From a checkpoint of a small CTC audio transcriber: trained on short read English sentences (LibriTTS-R).
Rows from block 5, named by matrix and row number. Rows with one number belong to one channel. Each number is 128 + 24 x the weight over its row's rms, rounded and kept within 0 to 255. All counts start at 0. After the name is the row's rms in percent of the matrix's.
# convs0: first width-7 conv (model.blocks.5.convs.0.weight, 192x192x7), inputs 0-31, a 7 kernel for each
# convs1: second width-7 conv (model.blocks.5.convs.1.weight, 192x192x7, transposed), outputs 0-31, a 7 kernel for each
convs0.157 099 [ 77  63  89 116 135 152 146 180 153 138 137 119 114 132 145 133 130 149 147 138 143  94 105 123 137 121 106 113 102 121 129 124 125 125 113 165 166 169 146 135 147 145 152 132 110 102 114 128 141 150 169 167 136 114  91  77  97 107 121 140 149 131 147 130 131 122 148 138 132 129 154 174 155 134 136 140 130 147  97  92 122 162 104  99 132 130 124 121  99 100  89 160 145 142 135 117 102  96 143 124 135 130 120 115 105 131 118  82 107 116 137 154 135 139 133 123 125 111 117 136 157 177 171 173 167 161 131 117 107 115 139 141 153 120 124 129 107 113 141 141 128 127 122 135 128 134 135 147 137 118 135 129  99  99 137 147 121  88 114 128 127  97  97 104 125 143 121  97 126 124 129 124 108  86  79 132 147 168 138 109  75  84 110 125 103  91  59  76 125 122 105 104 106 110 107 104 137 130 110  71  69  82 111 122  88 102 133 143 130 116 141 133 136 158 146 126 158  91  95  98 140 180 182 154]
convs0.158 100 [ 96 147 147 119  78  86 105 157 138 133 139 146 156 156  63 109 150 161 142 153 171 130 110  81  66  66  88 105 120 161 168 162 127 120 142 114 120 120 126 127 114 149 103 118 134 142 129 122 120  96 116 150 172 143 109 128 167 147 122 121 129 136 134 149 152 128 105 115 124 124 126 110 145 152 120  98 128 118 132 125 112  94  89 105 108 115 119 107 104  77 122 146 139 127 151 163 123  98 159 141 139 145 130 130 152 120 126 122 133 141 145 133 151 139 130  99 108 137 122 105  86 110 139 157 133 134 144 127 107 105  93 111  95  82 105 142 157 146 150 162 136 137 129 136 139 147 162 115 106 122 149 164 138 114 137 145 127 131 151 110  67 101 118 125 127 121 117 131 111 129 109 131 130  89  69  85  95 137 145 139 125  89  76  66  95 134 115  95 152  97 106 108 104 112 120 135  83  84 124 140 151 147 134 103 124 149 160 149 139 153 145 143 128 118 124 115  87 125 127 113 120 115 100 108]
convs0.159 099 [ 83  86  95 130 141 125 140 108 129 134 153 149 156 160 138 114 126 134 158 177 200 113 113 135 154 156 141 121 104  86  99 131 148 153 154 137 136 140 150 153 138 109 138 137 139 141 149 153 133 107 106 125 140 117  75  78 125 169 167 144 140 108 145 125 128 122 134 138 157 154 106 104  99 116 165 157  97 149 141 133 142 130 111  86 142 127 108 136 122 126 133 118 113  96 108 141 154 138 158 161 143 111  96 110 130 104 123 137 110  99 117 151 139 127 113  90 119 169 166 142 115 115 116 123 141 134 111 120 132 140 133 145 129  82 129 129 133 129 157 151 115 100  85 114 121 109 127 129 115 112 132 125 119 125 147 165 165 161 140 120 132 125 116 112 115 117 126  86 144 149 159 153 117 114 107 119  86  94 136 149 152 153 133 118 131 134 124 114 125  99 129 132 128 155 168 162 122  75  72 113 145 133  87 156 144 140 153 153 145 147 136 139 147 149 118  86  77 121 144 154 139 127 128 128]
convs0.160 099 [133 122 110 115 120 114  77 161 129 118 127 118 111  99 122 128 126 119 107 102 104 153 129 139 129  92  84 132 119 116 145 123 120 130 103 140 132 131 120 112 110  87  90  91 118  98  93  98 114 126 123 123 131 130 109 122 122 110 152 134 101  92 141 176 121 141 186 180 145 127  98 145 175 143 118 129 117 126 130 139 163 145 126 162 109  82  75  87  89  91  92 121 141 119 106 135 127 101 112 119 133 144 153 143 116  92 106 128 133 130 143 154 201 153 118 140 133 138 146 138 145 133 146 153 147 132 133 112 109 111 109 111 137 146 150 153 128 110 120 124 123 133 116 112 113 123 117 152 129  86  93  93  97 106 123 118 112 143 136 116 117 153 139  94  70  87 103  84 109 120 116 129 133 148 161 129  96 120 151 164 141 120 103 141 181 165 133  82  72 159 159 117 104 102 146 171 169 159 149 131 142 123 106  75  73  75  86  95 119 114 141 136 129  98  95 105 119 127 108 138 158 152 144 145]
convs0.161 100 [108 120 106 156 163 119 104 113  99 114 128 138 123 124 120 151 147 110  94  76  67 125 146 138 128 125 103  83 124 115 103 150 169 192 189 117 102 105 116 146 180 169 147 139 131 121 116 114 142 172 142 133 123 105  96 125 115 134 158 150 149 128 140 120 109 115 148 165 159 150 125 169 158 147  91  66  65 163 117  80  94 141 125 123 171 162 150 150 139 120 100 180 146 125 112 159 153 161 179 142 121 128 136 105  82  91  94 126 137 114 120 111 126 128 105  96 125 157 171 110 135 131  79  68  97 117  85  84 104 128 140 127 114 104 119 138 132 121 133 123 162 139 135 136 131 130 135 105 135 134 136 141 161 120 152 126 145 187 173 132 117  88 111 133 141 141 126 147 123  63  76 163 150 141 105 184 162 107  79  94 118  80 119 105  66  87  88  91  89 121 125 129 131 138 145 142 129 140 158 130 114 142 114 109 140 150 162 147 125  97 188 114  94 131 155 151 122  84 135 153 130 101  93 110]
convs0.162 102 [ 89 122 132 131 131 137 149 144 155 153 143 136 137 133 102  87  86  85 117 135 112 165 125 131 150 144 123 124 132 131 131 115 118  90  81 132 153 149 154 142 135 117 111 100 112 119 128 118 100 140 122 129 130 137 125  92  91 148 156 161 171 160 151 147 130 136 153 138 127 143 143 118 107  98  99 120 152 122 152 125 144 121  97  86 179 187 139  95 127 157 142  75  65 111 109 120 127 147 111 113 124 152 150 110  96 139 149 139 133  89  48  77 150 143  89 127 168 157 158 100 135 127 112 122 130 132 152 154 139 128 136 119 128 156 136 136 122  89 133 133 117 113 105 119 149 139 121 124 120 120 141 165 159 128 127 144 147 130 142  74  80 117 110 141 143 136 137 156 112 124 147 107 127 126 153 173 151 119 104 104  90 110 151 129 141 114 136  75  99 143 142 160 164 148 132 139 153 134 136 119 105 124 152 134 132 121 118 131 122 115 163 150 133 123  88 107 107 154 140 152 134 113  81 113]
convs0.163 100 [136 134 140  74  67 100 136 131 131 110  89  87  83  82 117  96 116 120 127 119 111 112 119 116  92 104  99  72 154 150 123 108 125 108  77 113 137 147 132 122 128 133 132 146 165 162 146 131 108 114 147 171 150 123  91  89 113 108 162 144 138 112 127 144 125 112 125 121 128 113 112 130 131 130 131 161 197 145 154 157 195 156 130 134 129 141 153 136 128 106  94 146 161 137 112 134 129 114 122 102 117 154 160 138 104 138 120 125 126 142 155 161 130 162 153 146 151 134 107 143 144 155 145 125 131 114 139 163 129 106 118 140 132  94 103 128 139 149 125 117 157 156 162 149 149 156 139 142 157 180 183 150 118 118 133 124 102 120 119 132 112 142 149 130 121 130 113 105 102 106 127 132 132 130 100  96  84  73  71 105 126 125 152 127 130 107 108 123 112 104  88  83  99 141 154 125  92 128 152 158 134 119 163 124 153 150 134 123 108 127 102 119 103 104 126 135 143 177 149 126 107 122 113 120]
convs0.164 100 [123  98  70  74 129 125 144 159 160 131 115 104 108 119 155 129 109  97  99 112 126 121 135 151 164 157 145 116  70 103 124 132 120 113 118  77  86 144 141 100  88  79 138 139 155 163 129 104 107 105 117 115  87 101 127 143 131 119  91  90 113 101  83 111 108 128 133 131 156 149 136 164 172 133 107  64 104 134 152 144 153 179 141 130 164 177 154  84 143 163 133 138 122 120 144 152 124 118 122 123 124 142 143 113  87 137 130 142 144 147 151 138 120 117 113 104 134 164 165 182 150 142 138 112  94  94 109  92 127 138 127 138  99 123 134 131 117 134 138 146  92 125 140 135 131 138 116 135 131 119 129 164 173 136 129 134 157 163 127 101 101 102 143 122 109 110 101 108  99 109 132 119 121 115 109 104  85 104 113 129 124 111 135 121 151 140 155 146 159  78 114 146 149 124 116 129 103  97 132 127 141 133  92 150 139 119 110 132 160 149  88  69 124 159 150 149 153 125 138 146 138 145 128 105]
convs0.165 101 [ 94  87 128 169 175 147  96 115 136 140 155 134 114  85 158 145 125 100 115 171 125 116 137 145 136 125 108 102 123 162 189 178 149 117 117 165 143 129 102  96 114 138 103 112 139 163 135 129 152 119 126 130 131 124  97  88 149 169 147 158 168 149 121 114 110 130 158 134  84  20 107  79  90 113 113 126 120 112 109 123 114 109  87 115 154 123 100 102 134 137 113 103 119 149 153 139 161 142 159 153 167 161 130 100 120 118 114 110 136 130 118  98 125 127 132 153 143 127  98 143 124 116 129 110 106 137 126 102  93 117 128 131 113 112  93 121 122 134 143 142 111 119 113 146 142 125 143 129 134 149 169 146 125 119 111  81 112 143 143  65  90 109 138 154 147 153 153 119  98 106  94 100  98  79  91 143 131 125 150 132 107 132 123 124 140 139 121  79  86 129 125 109  93 105 130 128 169 129 149 139 107  95 139 126 125 134 139 122 102 125 110 115 145 148 154 118 107 127 119 119 130 124  94  94]
convs0.166 101 [110  88 108 134 159 139 140 120 129 132 143 163 172 164 169 153 153 157 153 143 135 150 135 112 108 111 113 109 116 126 149 159 127 108 105 146 139 134 135 145 140 122  99  96 112 144 167 174 171 155 142 138 144 143 114 103 125 136 129 113 102  85 102 127 114  99 115 137 143 146 105 115 123 130 137 131 128  85 115 140 137 110 130 176 159 136 117  98  95 145 159 130 145 144 146 137 141 150 122  89  60  43  66  81  97 123 123 132 153 153 142 134 121 132 143 146 158 144 122 137 121 111 115 132 142 146 141 140 160 164 149 160 179 161 154 141 128 118 128 112 123 106  59  38  64  91  95 147 146 134 145 160 157 135  96  72  99 119 127 115 104 118 142 153 149 148 158 146 112 123 131 128 133 149 149 136 120  97  97 144 155 142 129 130 137 170 189 171 153 113 122 117  99 107 139 161 155 117  81  81 107 118 136 106 102 126 139 121 106 108 129 134 130 130 126 132 129 138 133 152 166 168 160 155]
convs0.167 100 [142 127 149 141 135 110  96  86 103 107 122 139 142 127 135 115 122 148 149 118 109  97 133 150 145 120  93  87 152 139 140 125 140 145 115 138 142 135 109  95 133 136 139 142 146 133 126 130 127 143 131 135 136 136 140 130 110 112 117 129 132 122 131 116 153 158 149 134 129  91 117 177 177 128  90  82 120 107 110 138 173 167 150 172 146 131  99 144 169 170 170 141 108 102 110 106 102 113 154 144 138 116  86  91  94 148 141 127 110  85  88  93 133 133 139 144 149 123 115 118 101 103 130 125  92  96 115 122 149 164 166 154  93 123  97  68  99 136 132 116  95  95 116 132 132 159 167  91  91  87  91  93  91  74 130 149 133 127 115 110 100 166 152 114 118 142 141 135 151 178 178 159 147 133 148 130 119 107  84  79  91 105 151 148 152 124 103 111 101 140 110 125 136 133 135 117 128 151 158 128  99  83  88 115 129 121 109  83  94 122  92 115 117 115 101 108  90 109 116 106  74  85 118  94]
convs0.168 102 [171 156 146 145 139 101 117 159 150 137 141 145 145 125  95  99  99 117 118 129 130 116 114 120 123 114 127 152  79 114 142 127 121 142 119 116 127 124 137 126 118 137 138 165 163 135 103 100 117 117 126 125 128 135 130 112 102  71  85  94 107 109 111 156 138 146 157 142 140 168 159 141 124 114 117 112  90 142 145 139 127 118 127 137 131 120 123 115  99 130 112 153 131 139 138 146 125 121 140 168 184 176 145 102  78 104 115 127 118 130 152 157 130 116 112 113  88 106 145 135 157 135 122 112 130 124 174 146 152 137 107 106 126 113 112 120 148 142 135 112 147 138 131 121 118 109 119 183 162 168 153 141 137 149 135 154 132 140 135 129 133 133 137 128 108 121 134 161  99 116 123 156 146 148 175  85  80 106 136 121 115 128 169 153 148 151 132 145 153 110 110 113 127 141 150 138 174 164 153 130 120 132 156 143 125 131 139 168 176 133 104 119 140 134 142 152 127 104 103  96 120 139 152 156]
convs0.169 099 [131 125 131 118  89 122 156 110 125 128 109 125 135  91 112 119 114 112 116  83  71 119 124 125 130 131 132 123 114 105 124 158 144 115 114 167 135 129 128 132 110 100 133 136 129 116 118 130 136 110 143 133 131 107 110 131  87  78 129  93  93  84  89 115 133 143 123  99  70  95  61 119 147 125 118 106  96 138 133 106  99 138 160 140  55 113 129 113 134 130 116 143 118 108 127 125 131 116 108 107  94 119 161 157 126 134  88  96 133 146 112  83 136 177 162 158 179 167 162  93  99 160 160 128 110  71 150 129 107 125 144 132 133 132 126 121 135  99 139 171 115 122 119 129 124  96  81 148 174 157 112  91 106 120 136 163 171 178 151 121 118 116  77 100 140 116  99 124  39 100 106 119 114 111 115 135 141 145 141 131 164 191 142 164 135 137 144 155 141 111 123 136 122 124 120 126 148 118 143 182 171 143  76 120 110 124 126 117 104 122 153 176 177 159 140 114 124 137 145 134 133 147 138 125]
convs0.170 100 [113  91 107 113 149 143 124 116 121 109 110 102 113 140 148 127 136 140 136 132 115 149 117 106 102 113 116 118  75  93 113 163 156 135 168 115 140 124  88 111 129 128 133 141 124 113 105  92 100  54  73 105 108 113  98 107 139 153 107  89 104  95  84 136  96 104 123 112  91  95 116 119 151 146 103  99  93  89 116 128 115 146 128 104 123 145 120 112  94 131 140 116 136 165 138 132 134 121 170 178 178 156 148 154 165 147 162 152 136 121 116 117 139 117  99 111 120 143 138 139 123 120 110 107 147 163 143 118 121 124 120 118 147 113 100  95  98 128 143 160 135 158 177 151 109 127 111  95 102 114 120 113 136 148 148 149 132 147 165 178 174 109 122 110 108 130 126 104  82 100  92 125 133 155 143 107 126 116 113 122 124 106 116 106 134 156 125 125 145 107 117 136 150 133 120 123 130 138 114 130 145 136  98  86  90  90 100 126 126 110 121 126 147 158 153 125 118 139 127 128 139 133 126 124]
convs0.171 100 [127 127  91  81 123 148 173 107 111 134 131 104 110 108 116 133 139 139 131 100 111 141 142 132 115 118 143 146 145 139 120 123 106 122 133 140 138 114 107 107 132 107 101  89 109 114 128 130 146 160 160 122 107 120 126 130 141 142 139 141 135 136 116 107  85  97  98  95 126 112 132 116 116 120 144 134 116  94 104 105 164 161 132 136 117 116 107 128 135 126 121 119 152 147 116  90  91 104 132 130 137 139 163 188 176 155 142 147  87  98 128 134 105 133 125  98  89 102 130 155 146 146 124 119 117 128 137 110 110  95 109  99  96 134 127 136 150 156 124  83 143 129 151 140 115 132 144 160 143 115 130 157 151 127  90  77  84 104 114 131 130 146 126 117 118 118 119 134 162 152 177 145 130 134 163 122  85  89 126 147 124 101 172 131 137 120 100  91 117 129 141 113 126 153 127  87 160 131 134 148 130 114 105 134 129 115 126 164 165 121 121 125 149 151 148 153 117 154 146 125 101 120 127 115]
convs0.172 098 [134 122 130 124 152 156 139 124 109 108 103  95 120 125 126 102 120 130 127 111 128 135 147 146 129 129 103  73 136 143 141 119 126 144 110 104 130 157 161 128 103  97 147 127 133 131 143 151 150 112 126 131 132 132 132 139 143 142 120 152 147 130 117 154 117 108  90  85 102 105 135 130 140 145 137 150 165 120 112 110 115  98 107 124 156 139 121 111 130 137 133 145 145 144 154 136 114  89 116 148 144 153 149 126 111 111 112  95 100 136 137 135 123 149 136 124 101  84 125 134 154 166 154 124 123 120  81 105 120 144 158 153 147 132 121 109 133 103  66  98 174 163 133  95  83  85 116 176 164 145 125 134 133 110 112 127 126 144 166 158 129 114 118  99  92  83  84 127 132 131 140 148 123 128 104 137 129 128 110 104 110 125 137  89 135 111 127 116  96 110 136 152 164 145 100 102 167 123  93 103  90 125 154 194 153 124 137 152 147 145 135 162 146 152 149 145 171 122 105  99 141 169 163 152]
convs1.157 099 [148 139 136 133 141 133 129 181 143 103  90  81  84 126 191 150 134 120  87  57  54 109  90  97 111  98  98 126  94  99 102  86 109 114 101 131 138 151 149 150 144 134  66  95 121 121  98 105 143  88 108 120 134 133 123 100  41  78 102 113 125 155 114 148 118 124 135 132 135 125 131 123 135 117 108 101 110 115 127 136 137 140 132 150 125 139 125 101 110 104  93 143 125 134 140 116 104  91 121 129 116 110 107  94  94 139 143 116 116 160 162 148  82  99 114 115 115 133 111 120 143 135 125 117  99 119 105 136 155 131 141 152 134 158 119 104  96  71  89  99 188 157 139 128 120 103  90 119 138 141 158 153 128 109 137 138 151 138 124 126 122 105 138 159 169 155 159 166 171 179 164 132 124 137 126 113 117 141 154 164 155 130 135 110 127 150 160 149 137 131 154 136 109 123 125 114 112  88  70  91 113 124 122  91 117 132 113 110 131 139 179 148 134 135 121 156 168 119 111 115 129 136 155 149]
convs1.158 101 [122 110 149 148 159 128 112 182 187 179 129 113 124 143 130  92 110 121 140 169 167 134 147 132 125 108 126 157  97  89 134 142 117 110 133 100 115 128 162 165 161 169 111 104 121 150 152 140 128 136 128 115 102 116 131 153 110  85  81  79 109 122  94  80 114 116 112 114 128 129 106  80  79 109 127 138 151  97  72 103 111 120 139 141 164 141 131 121 122 137 127 129 137  95  92  97 101 115 112 146 124 119 128 112  78  76 100 125 135 157 166 178 133 140 113 101  96  95 106 124 123  98  94 120 147 138 137 140 124 119 136 140 137 109 105 125 127 110 115 148 144 158 149 131 117 124 116 122 136 133 127 136 154 148 131 128 135 129 108 131 123 141 120 102  66  60 101 121 116 123 137 147 143 116 110 155 153 166 166 137 137 145  58  55  96 115 121 110 157 159 153 154 169 152 136 163 131 121 136 153 160 160 173  85  92 111 144 132 108 106 138 147 139 114  97 104 121 176 156 125  95  97 133 138]
convs1.159 095 [146 130 143 129 118 148 146 170 155 120 105 137 152 161 118 125 112  66  72  62  90 114 138 136 147 143 134 122 117 127 125 118 117 124 121 131 131 143 135 107  91  96  98 113 130 120 100  89 100 138 130 139 149 133 138 145 107  99  83 117 130 146 181 117 131 142 130 121 122 160  89 123 135 101  83  87  94  66  89  99 108 108 121 129 107 125 149 126  76  98 140 126 114 108 125 125 137 158 121 121 113 127 112 117 135 163 137  77  46  62  96 123 154 151 166 131  89  84  97 149 122 111 123 155 133 137  49 114 160 154 113 124 135 118 103  92 123 143 123 101 118 110 117 125 112  96 131 104  88 104 131 146 156 176 185 190 159 125 126 135 138 155 159 149 150 160 171 144 105  86  79 100 132 138 140 120 114  85  70 111 136 137 148 151 147 125 106  87  92 117 119 150 143 124 131 145 100  98 100 109 105 119 141  98 123 146 144 105 106 124 152 142 127 122 118  96  86 119 131 133 115 116 131 130]
convs1.160 101 [126 148 139 119  89 102 119 155 150 136 137 136 147 142 154 157 153 141 124 134 148 153 147 151 151 149 130 159  75 120 159 158 126 103 105 127 122 116 129 129 142 146 115 124 149 178 174 147 135 154 155 138 152 141 130 120 142 130  84  58  78  76 112 109 115 124 145 126  88 103  85 101 123 121 130 140 121 191 154 122 111 135 153 132 140 116 106  93 106 156 171 160 130 115 133 151 178 168 132 155 151 149 148 102  75 138 121 117 148 146 121 123  82 128 135 146 124 128 110 123 160 145 116 136 152 147 115 123 116 117 109 112  96 114 152 167 171 140 136 125 154 160 164 152 132 155 172 121 112 108 119 132 121 122 117 137 116 106 114 125 116 133 110  80  78 102 145 166 172 145 139 150 138 131 112  78  96 123 145 118 106 134 137 136 128 134 150 113  86 166 159 121 113 133 131 161  96 138 165 157 163 167 155 164 157 155 157 143 149 159 144 135 112  54  96 141 122 128 141 135 125 114 105  91]
convs1.161 101 [ 87 128 144 139 136 118  97  87 118 133 115 114 121 150 118  85  84 126 131 105  86 174 171 133 114 130  99  88 145 119 106 128 147 114 125 112  79  79 114 154 143 142 124 113 123 120 124 102  72 152 130 124 136 123 103 116 118 138 149 154 161 146 127 135 128 126 156 146 162 161 128 117 164 147 100 108  90 134 114 124 131 129 128 116 135 141 169 182 145 135 144 165 153 135 149 147 115 128  94  98 101 102 128 152 160 125 132 166 166 155 163 161 125 130 114 166 130 160 182 101  97 105 137 116 105 136 109 138 135 146  99 109 117 164 175 146 116 148 164 130  88 116 133 128 101  99 128 119 127 118 134 152 117  79 118 139 178 178 113 116 151 146 130 156 170 159 109  93 100 125 161 142  88  75 132 132 124 114 143 150 145 171 111 128 144 137 133 120 166  82 164 160 139 113 117 126  96  89  84 106 118 152 163 111 125 130 124 115 122 140 127 156 174 170 142 119 194 107  88 125 140 102  95  94]
convs1.162 100 [127 110  96 115 134 112 144 110 108 105 142 146 132 133 125 164 125  40 114 141 111 143 157 159 152 138 153 175 124 114 111 132 130 131 149 127 131 119 123 154 153 137 118 106  94 132 144 138 150 134 139 123 121 120 103  95 143 114 104 117 120 114 118 154 143 143 127 128 138 146 155 138 140 155 134 128 141 164 162 170 143 110 122 141 130 136 140 131 141 127 122 106  89  98 125 137 136  96  56  90 101 110 118 123 145  81  34  72 104 128 134 158 132 120 138 112 142 186 204 150 137 115  89 110 128 106 122 129 134 144 114 105 135 145 136 132 150 141 140 144 104 101 111 104  45  72 100 139 140 143 120 128 160 165 118 112 117 140 132 113 139 147 142 124 125 114  94  88 116  94  90 133 138 151 157 131 148 149 132 118 129 127 126 158 153 140 131 115 100 128 109 117 130 147 163 155 112 124 159 139 144 147 139 128 130 137 131 136 137 101 125 130 123 151 158 143 152 128 125 144 154 138 141 162]
convs1.163 102 [101 103  97  99 120 130 142  69  85  99 112 133 132 115 124 149 162 143 138 119 110 164 161 110  82 117 150 146 115 163 183 173 125 127 148 119 114 124 135 159 153 136 140 103  90 102 101  81  91 183 168 113  88  71  91 114 166 145 127 129 114  89  88 124 139 136 114 121 134 127 136  99  99 129 144 124 158 145 133 129 104 105 100  87 108 116 148 147 116 105 116 161 129  93  84 104 114  98 128 113 103 103 122 128 135 146 136 140 150 153 147 148 146 145 131 119 137  95  79 133 137 114 104 119 129 142 138 156 163 168 162 134 152 139 155 148 139  91  92 142 113  92  79  79 116 128 136 114 105 108 113 148 164 150 160 136 107  96 106  96  86 149 143 146 135 129 162 184 157 139 117 114  88 102 111 184 157 116 103 104 109 102 173 136 121 117 164 145 115  92 108  97 101 126 122 126 132 136 158 158 171 168 142 180 161 126 135 166 151 125 120 130 124  93 124 123 104 101 128 128 142 136 157 139]
convs1.164 101 [128 133 135 156 165 138 134  98 116 117 111 108 119 116 130 129 130 105  94  98 110 158 147 126 101 108 106 132 116 110 100 102 124 176 176 135 108 119 135 109 102 142 114 141 120 105 104 127 116 139 150 135 142 127 105 107  77  65  95  92  96 131 136  89  83 124 131 106  94 104 133 113 127 141 148 143 167 140 140 118 109 126 119 115 123 136 135 134 124 119 141 108 109 105  83 114 134 137 119 133 163 164 132 125 136 128 142 147 137 128 122 112 139 116 106 110 128  91  99  68  79 111 120 138 147 149 149 164 161 138 116 139 184 155 172 131  97 110 110 104 135 138 120 109 119 121 117 125 115 105 129 146 140 122 113 109 102 105 126 129 131 140 160 162 147 122 131 132 136 130 112  87 108 108 101 119 123 141 114 116  97 113 161 154 149 142 136 136 106 136 109  98 107 107 123 108 160 138  71  47  76  79  95 166 160 120 101 113 114 147 128 135 122 122 136 133 128 108 105 101 116 119 135 131]
convs1.165 102 [119 105 121 117 135 111 129  85  75  80 112 130 154 152 114 132 100  97 109  90  78 107 132 153 123 134 128 134 140 117 113 109 123 130 145 170 148 127 114 120 140 117 158 131  97 139 145 167 169 126  99 115 122 121 111  82 112  93  88 129 152 125 140 141 154 124 121 131 161 151 153 175 157 159 141 115 132 121 117 113  85 105 149 116 141 102 101 121 146 133 136 123 107 127 132 119 103 116 101  81  70 119 128 134 129 111 115 123 158 130 134 133 119  99 133 123 118 127 155 146 147 128 118 147 156 168 126 157 120 113 105  78  92 103 106  98 122 156 127 130 149 118 110 121 101  65  83 110 122 136 134 120 111 162  97 124 151 134 125 128 143 126 129 127 119 103  85  99 100  88 155 161 113 125 178  63  94 142 110  84 121 141 122 163 157 150 145 114  98 141 106 155 141 134 152 145 134 124 147 148 143 144 155  96  93  90 116 128 110  98 116  95 124 104 115  98 110 127 141 135 131 137 185 162]
convs1.166 103 [115 122 113 118 124 133 152 134 126 124 129 129 132 129 140 132 134 124 106  99  86 114 126 125 125 114 125 123 111 120 129 139 132  94  53 141 140 136 133 144 153 146 134 132 141 142 143 147 148 131 104 107 117 126 126 126 131 114  99  98  99 103 109 119 130 149 134 115 130 148 125 130 144 151 144 141 149 144 109  90 110 144 142 123 131 131 114 106 115 133 137 128 124 126 139 140 136 136 165 158 135 116 113 114 103 140 139 139 126 110 124 139 151 154 136 121 132 135 140 122 121 106 102 125 147 150 139 138 132 137 137 106  80 117 118 140 145 122 121 115 110 107  98  75  54  48  47 149 146 141 123 140 151 148 127 131 143 142 127 121 120 127 129 137 134 139 139 142 134 124  93  63  61 100 127 167 163 157 133 126 122 112 147 141 121 118 121 138 162 135 126 127 139 130 121 103 146 116 105  86  88 124 134  84 113 138 153 144 133 129 146 134  98  96 114 129 141 114 122 138 138 134 125 119]
convs1.167 110 [138 137 131 137 157 138 120 103 118 140 139 119 136 152 109 126 134 124 104 120 121  94  90 115 148 148 129 162 179 143 135 152 155 163 166 103 120 132 126 126 132 130 147 148 147 132 131 117 116  94 120 146 139 141 149 146 144 126 114  76  59  68  91 125  98 111 106  94  90 101 197 163 163 135 122  99  91 110  88 119  93  96  95 139  66  75  91 112 123 105  99 108 135 166 173 150  94  71 131 136 127 108 104  67  89 152 107 116 122 123 154 146  85 142 149 118 118 122 105 153 145 134 137 133  91 110 142 169 170 135 107 113 132  98  80  86  99 116 113 122 140 134 151 131 133 145 134 104 142 143 129 118 122 135 114 144 138 138 121 112 127 141 132 138 162 158 144 143 190 148 129 140 120 107  87 114 100 117 101 138 149 132  95  69  85 123 141 151 128  89  98 105 103  95  71  92 137 128 132 127 124 143 173 128 133 125 111 111 120  93  97 105 144 150 153 133 132 107 113 132 130 126 114 105]
convs1.168 102 [153 128 124 142 127 132 113 143 127 113 106 116 102 112 103 100 102  79  91 104  96 147 159 153 111 109 107 105 168 166 147 116  86  76  72 155 127 117 132 140 136 105 158 140 129 115 116 118 111 122 126 126 117  99 133 153 151 143 114  84 101 107 121 110 130 147 141 131 127 150 106 130 144 155 160 125 111 101 107 132 139 151 139 132 165 166 158 144 149 158 169 101  86 119 156 166 150 141 146 124 105  98  84  85 126  98  91  90 136 162 152 121  81  83  70  85 109 152 159 200 144 128 141 133 116 104 148 131 117 108  63  95 128  96 122 111  69  69 115 134 162 152 146 135 132 128  96 151 157 149 150 136 133 136 117 114 112 103  86  87  69 159 137 133 128 141 142 144 108 104 113 143 130 117 103 128 106 102  95 122 132 131  88 117 103 101 116 112 152 180 157 146 161 127 101 129 160 150 135 140 137 122 101  94 120 134 131 121 133 138 112  95 110 101  91 102  99 129 123 138 136 138 126 117]
convs1.169 100 [131  77  74  92 140 136 146 131 136 141 131 146 171 131 144 144 111 130 167 160 113 178 166 148 132  87 151 169 131 148 131 125  97  89 125  70  78 140 141 104  95 103 109 130 169 145 102  78  83 139 139 127  86  84  88 120 104 106 111  99 113 142  96 159 145 147 140 142 153 148 137 138 156 185 179 131 101 155 131 112 106  99 113  90  92 110 139 174 157 145 114 123 132 149 157 155 153 141 148 156 116 104 117 123 130 105 123 156 148 132 112 146 113  93 105 122 117 118 132 143 137 117 145 149  97 134 142 127 144  97  65  59 132 115 101 102 113 107 110 110 154 143 126 140 136 133 108 131 132 134 119 129 134 145 148 128 114 111 105  89  86 143 108  84  93 105 105 122 129 133 127 111 100  88 116 164 107 123 127 123 156 151 113 101 124 124  69 111 148 149 118  86  84 122 108 118 139 163 158 140 123 115 147 113 123 130 113 120 144 146 165 156 131 143 103 101 115 153 145 106 106 123 128 100]
convs1.170 097 [123 137 120 116 109 115 101 122 105 119 106 122 156 169 167 160 152 166 132 144 184 125 133 126 141 141 146 142 152 147 158 142  87  98 129  79  55  84 107 128 156 164 139 152 148 111  93 120 116 119 111 122  94  94 129 159  95  71 110 149 117 130 124 124 135 132 162 179 149 137 125 100  72 104 124 114 103  99 123 119  84 117 123 126 109 140 150 134 127 114  96 118 127 155 144 115  46  59 129 136 142 133 134 159 124 141 157 138 123 134 150 110 155 125 101 121 128 103 102 125 111 115 106 119 120 111 136 134 153 129 129 109 120 143 156 103  89  90 103 104 169 158 131 102 127 139 109 183 173 130 143 158 142 130 152 135 116 113 121 121 108 117 153 209 174 143 125 105 170 168 168 157 151 137 164 149 151 149 143 128 137 154 173 155 169 154 155 169 163 109  82 107 110  95 126 149 158 130 102 103  96  97  81 136 117  84 121 126 115  96 158 163 148 144 145 134 117 111 122 121 112 124 130 104]
convs1.171 100 [150 163 151 137 127 147 162 106 135 159 163 159 124  90  95  97 115 112 122 113  95 148 136 117 115 119 136 129 127 108 102  90  69  97 121 144  98  66  99 128 138 143 143 125 124 119 118 125 128 103 126 137  96  80  80 126 131 134 122 116 138 131 100 144 132 137 130 124  83  87 170 137 101  87  98 103 115 133 102 121 108  86 101 102  71  70  81  75  94 126 118 129 136 141 154 141 135 123 111 115 143 146 115 110 132 171 149 141 135 121 119 118  76  87 116 125 136 151 102 137 138 144 131 118 152 159 142 140 131 120 120 149 164 137 115 100  95 124 140 131 133 149 131 125 115 104 107  77 107 137 142 141 154 137 133 138 145  98 105 129 148 125 128 123 117 108 103  82 152 147 136 128 101 100 111 108 124 135 147 154 146 140 125 175 164 157 162 144 105 111 128 129 132 120 119 102 164 132 117 128 111 107 147 109 111  98 115 110 112 125 103 106 126 141 131 125 110 136 152 155 134 119 107 109]
convs1.172 100 [105 148 113 124 130 146  91 102 100  98 107 105  76 105 131 154 155 159 147 143 105 104 109 113  95  82 112 115 122 139 141 144 136 134 102 161 151 147 146 135 148 154 123 134 125 139 123  90  94  97 118 133 128 126 128 111 129 142 136 146 130  86  63 131 155 136 122 130 126 110 167 173 149 108 110  98 111 149 135 115 123 135 153 168  78 107 120 128 122 147 172 128  90 144 171 153 117  82 115 131 134 130 110  82  66 121 114 127 150 149 144 135 126 153 157 140 176 175 142 165 150 120 119 145 159 154 144 143 162 151 104  80 114 151 172 154 124  76  71 139 128 125  93  74  81  86  58 112 126 135 113 135 137 126 123 139 135  90  95 109 134 145 129 140 141 119 133 149 163 131 125 146 142 142 146 123 127 136 122  90 106 120 129 118 128 104 127 141 146 132 145 148 136 147 147 106 159 126 116 122 111 117 129 120 150 158 117 122 146 150 183 153 128 150 157 142 139 137 131 120 112  86 121 151]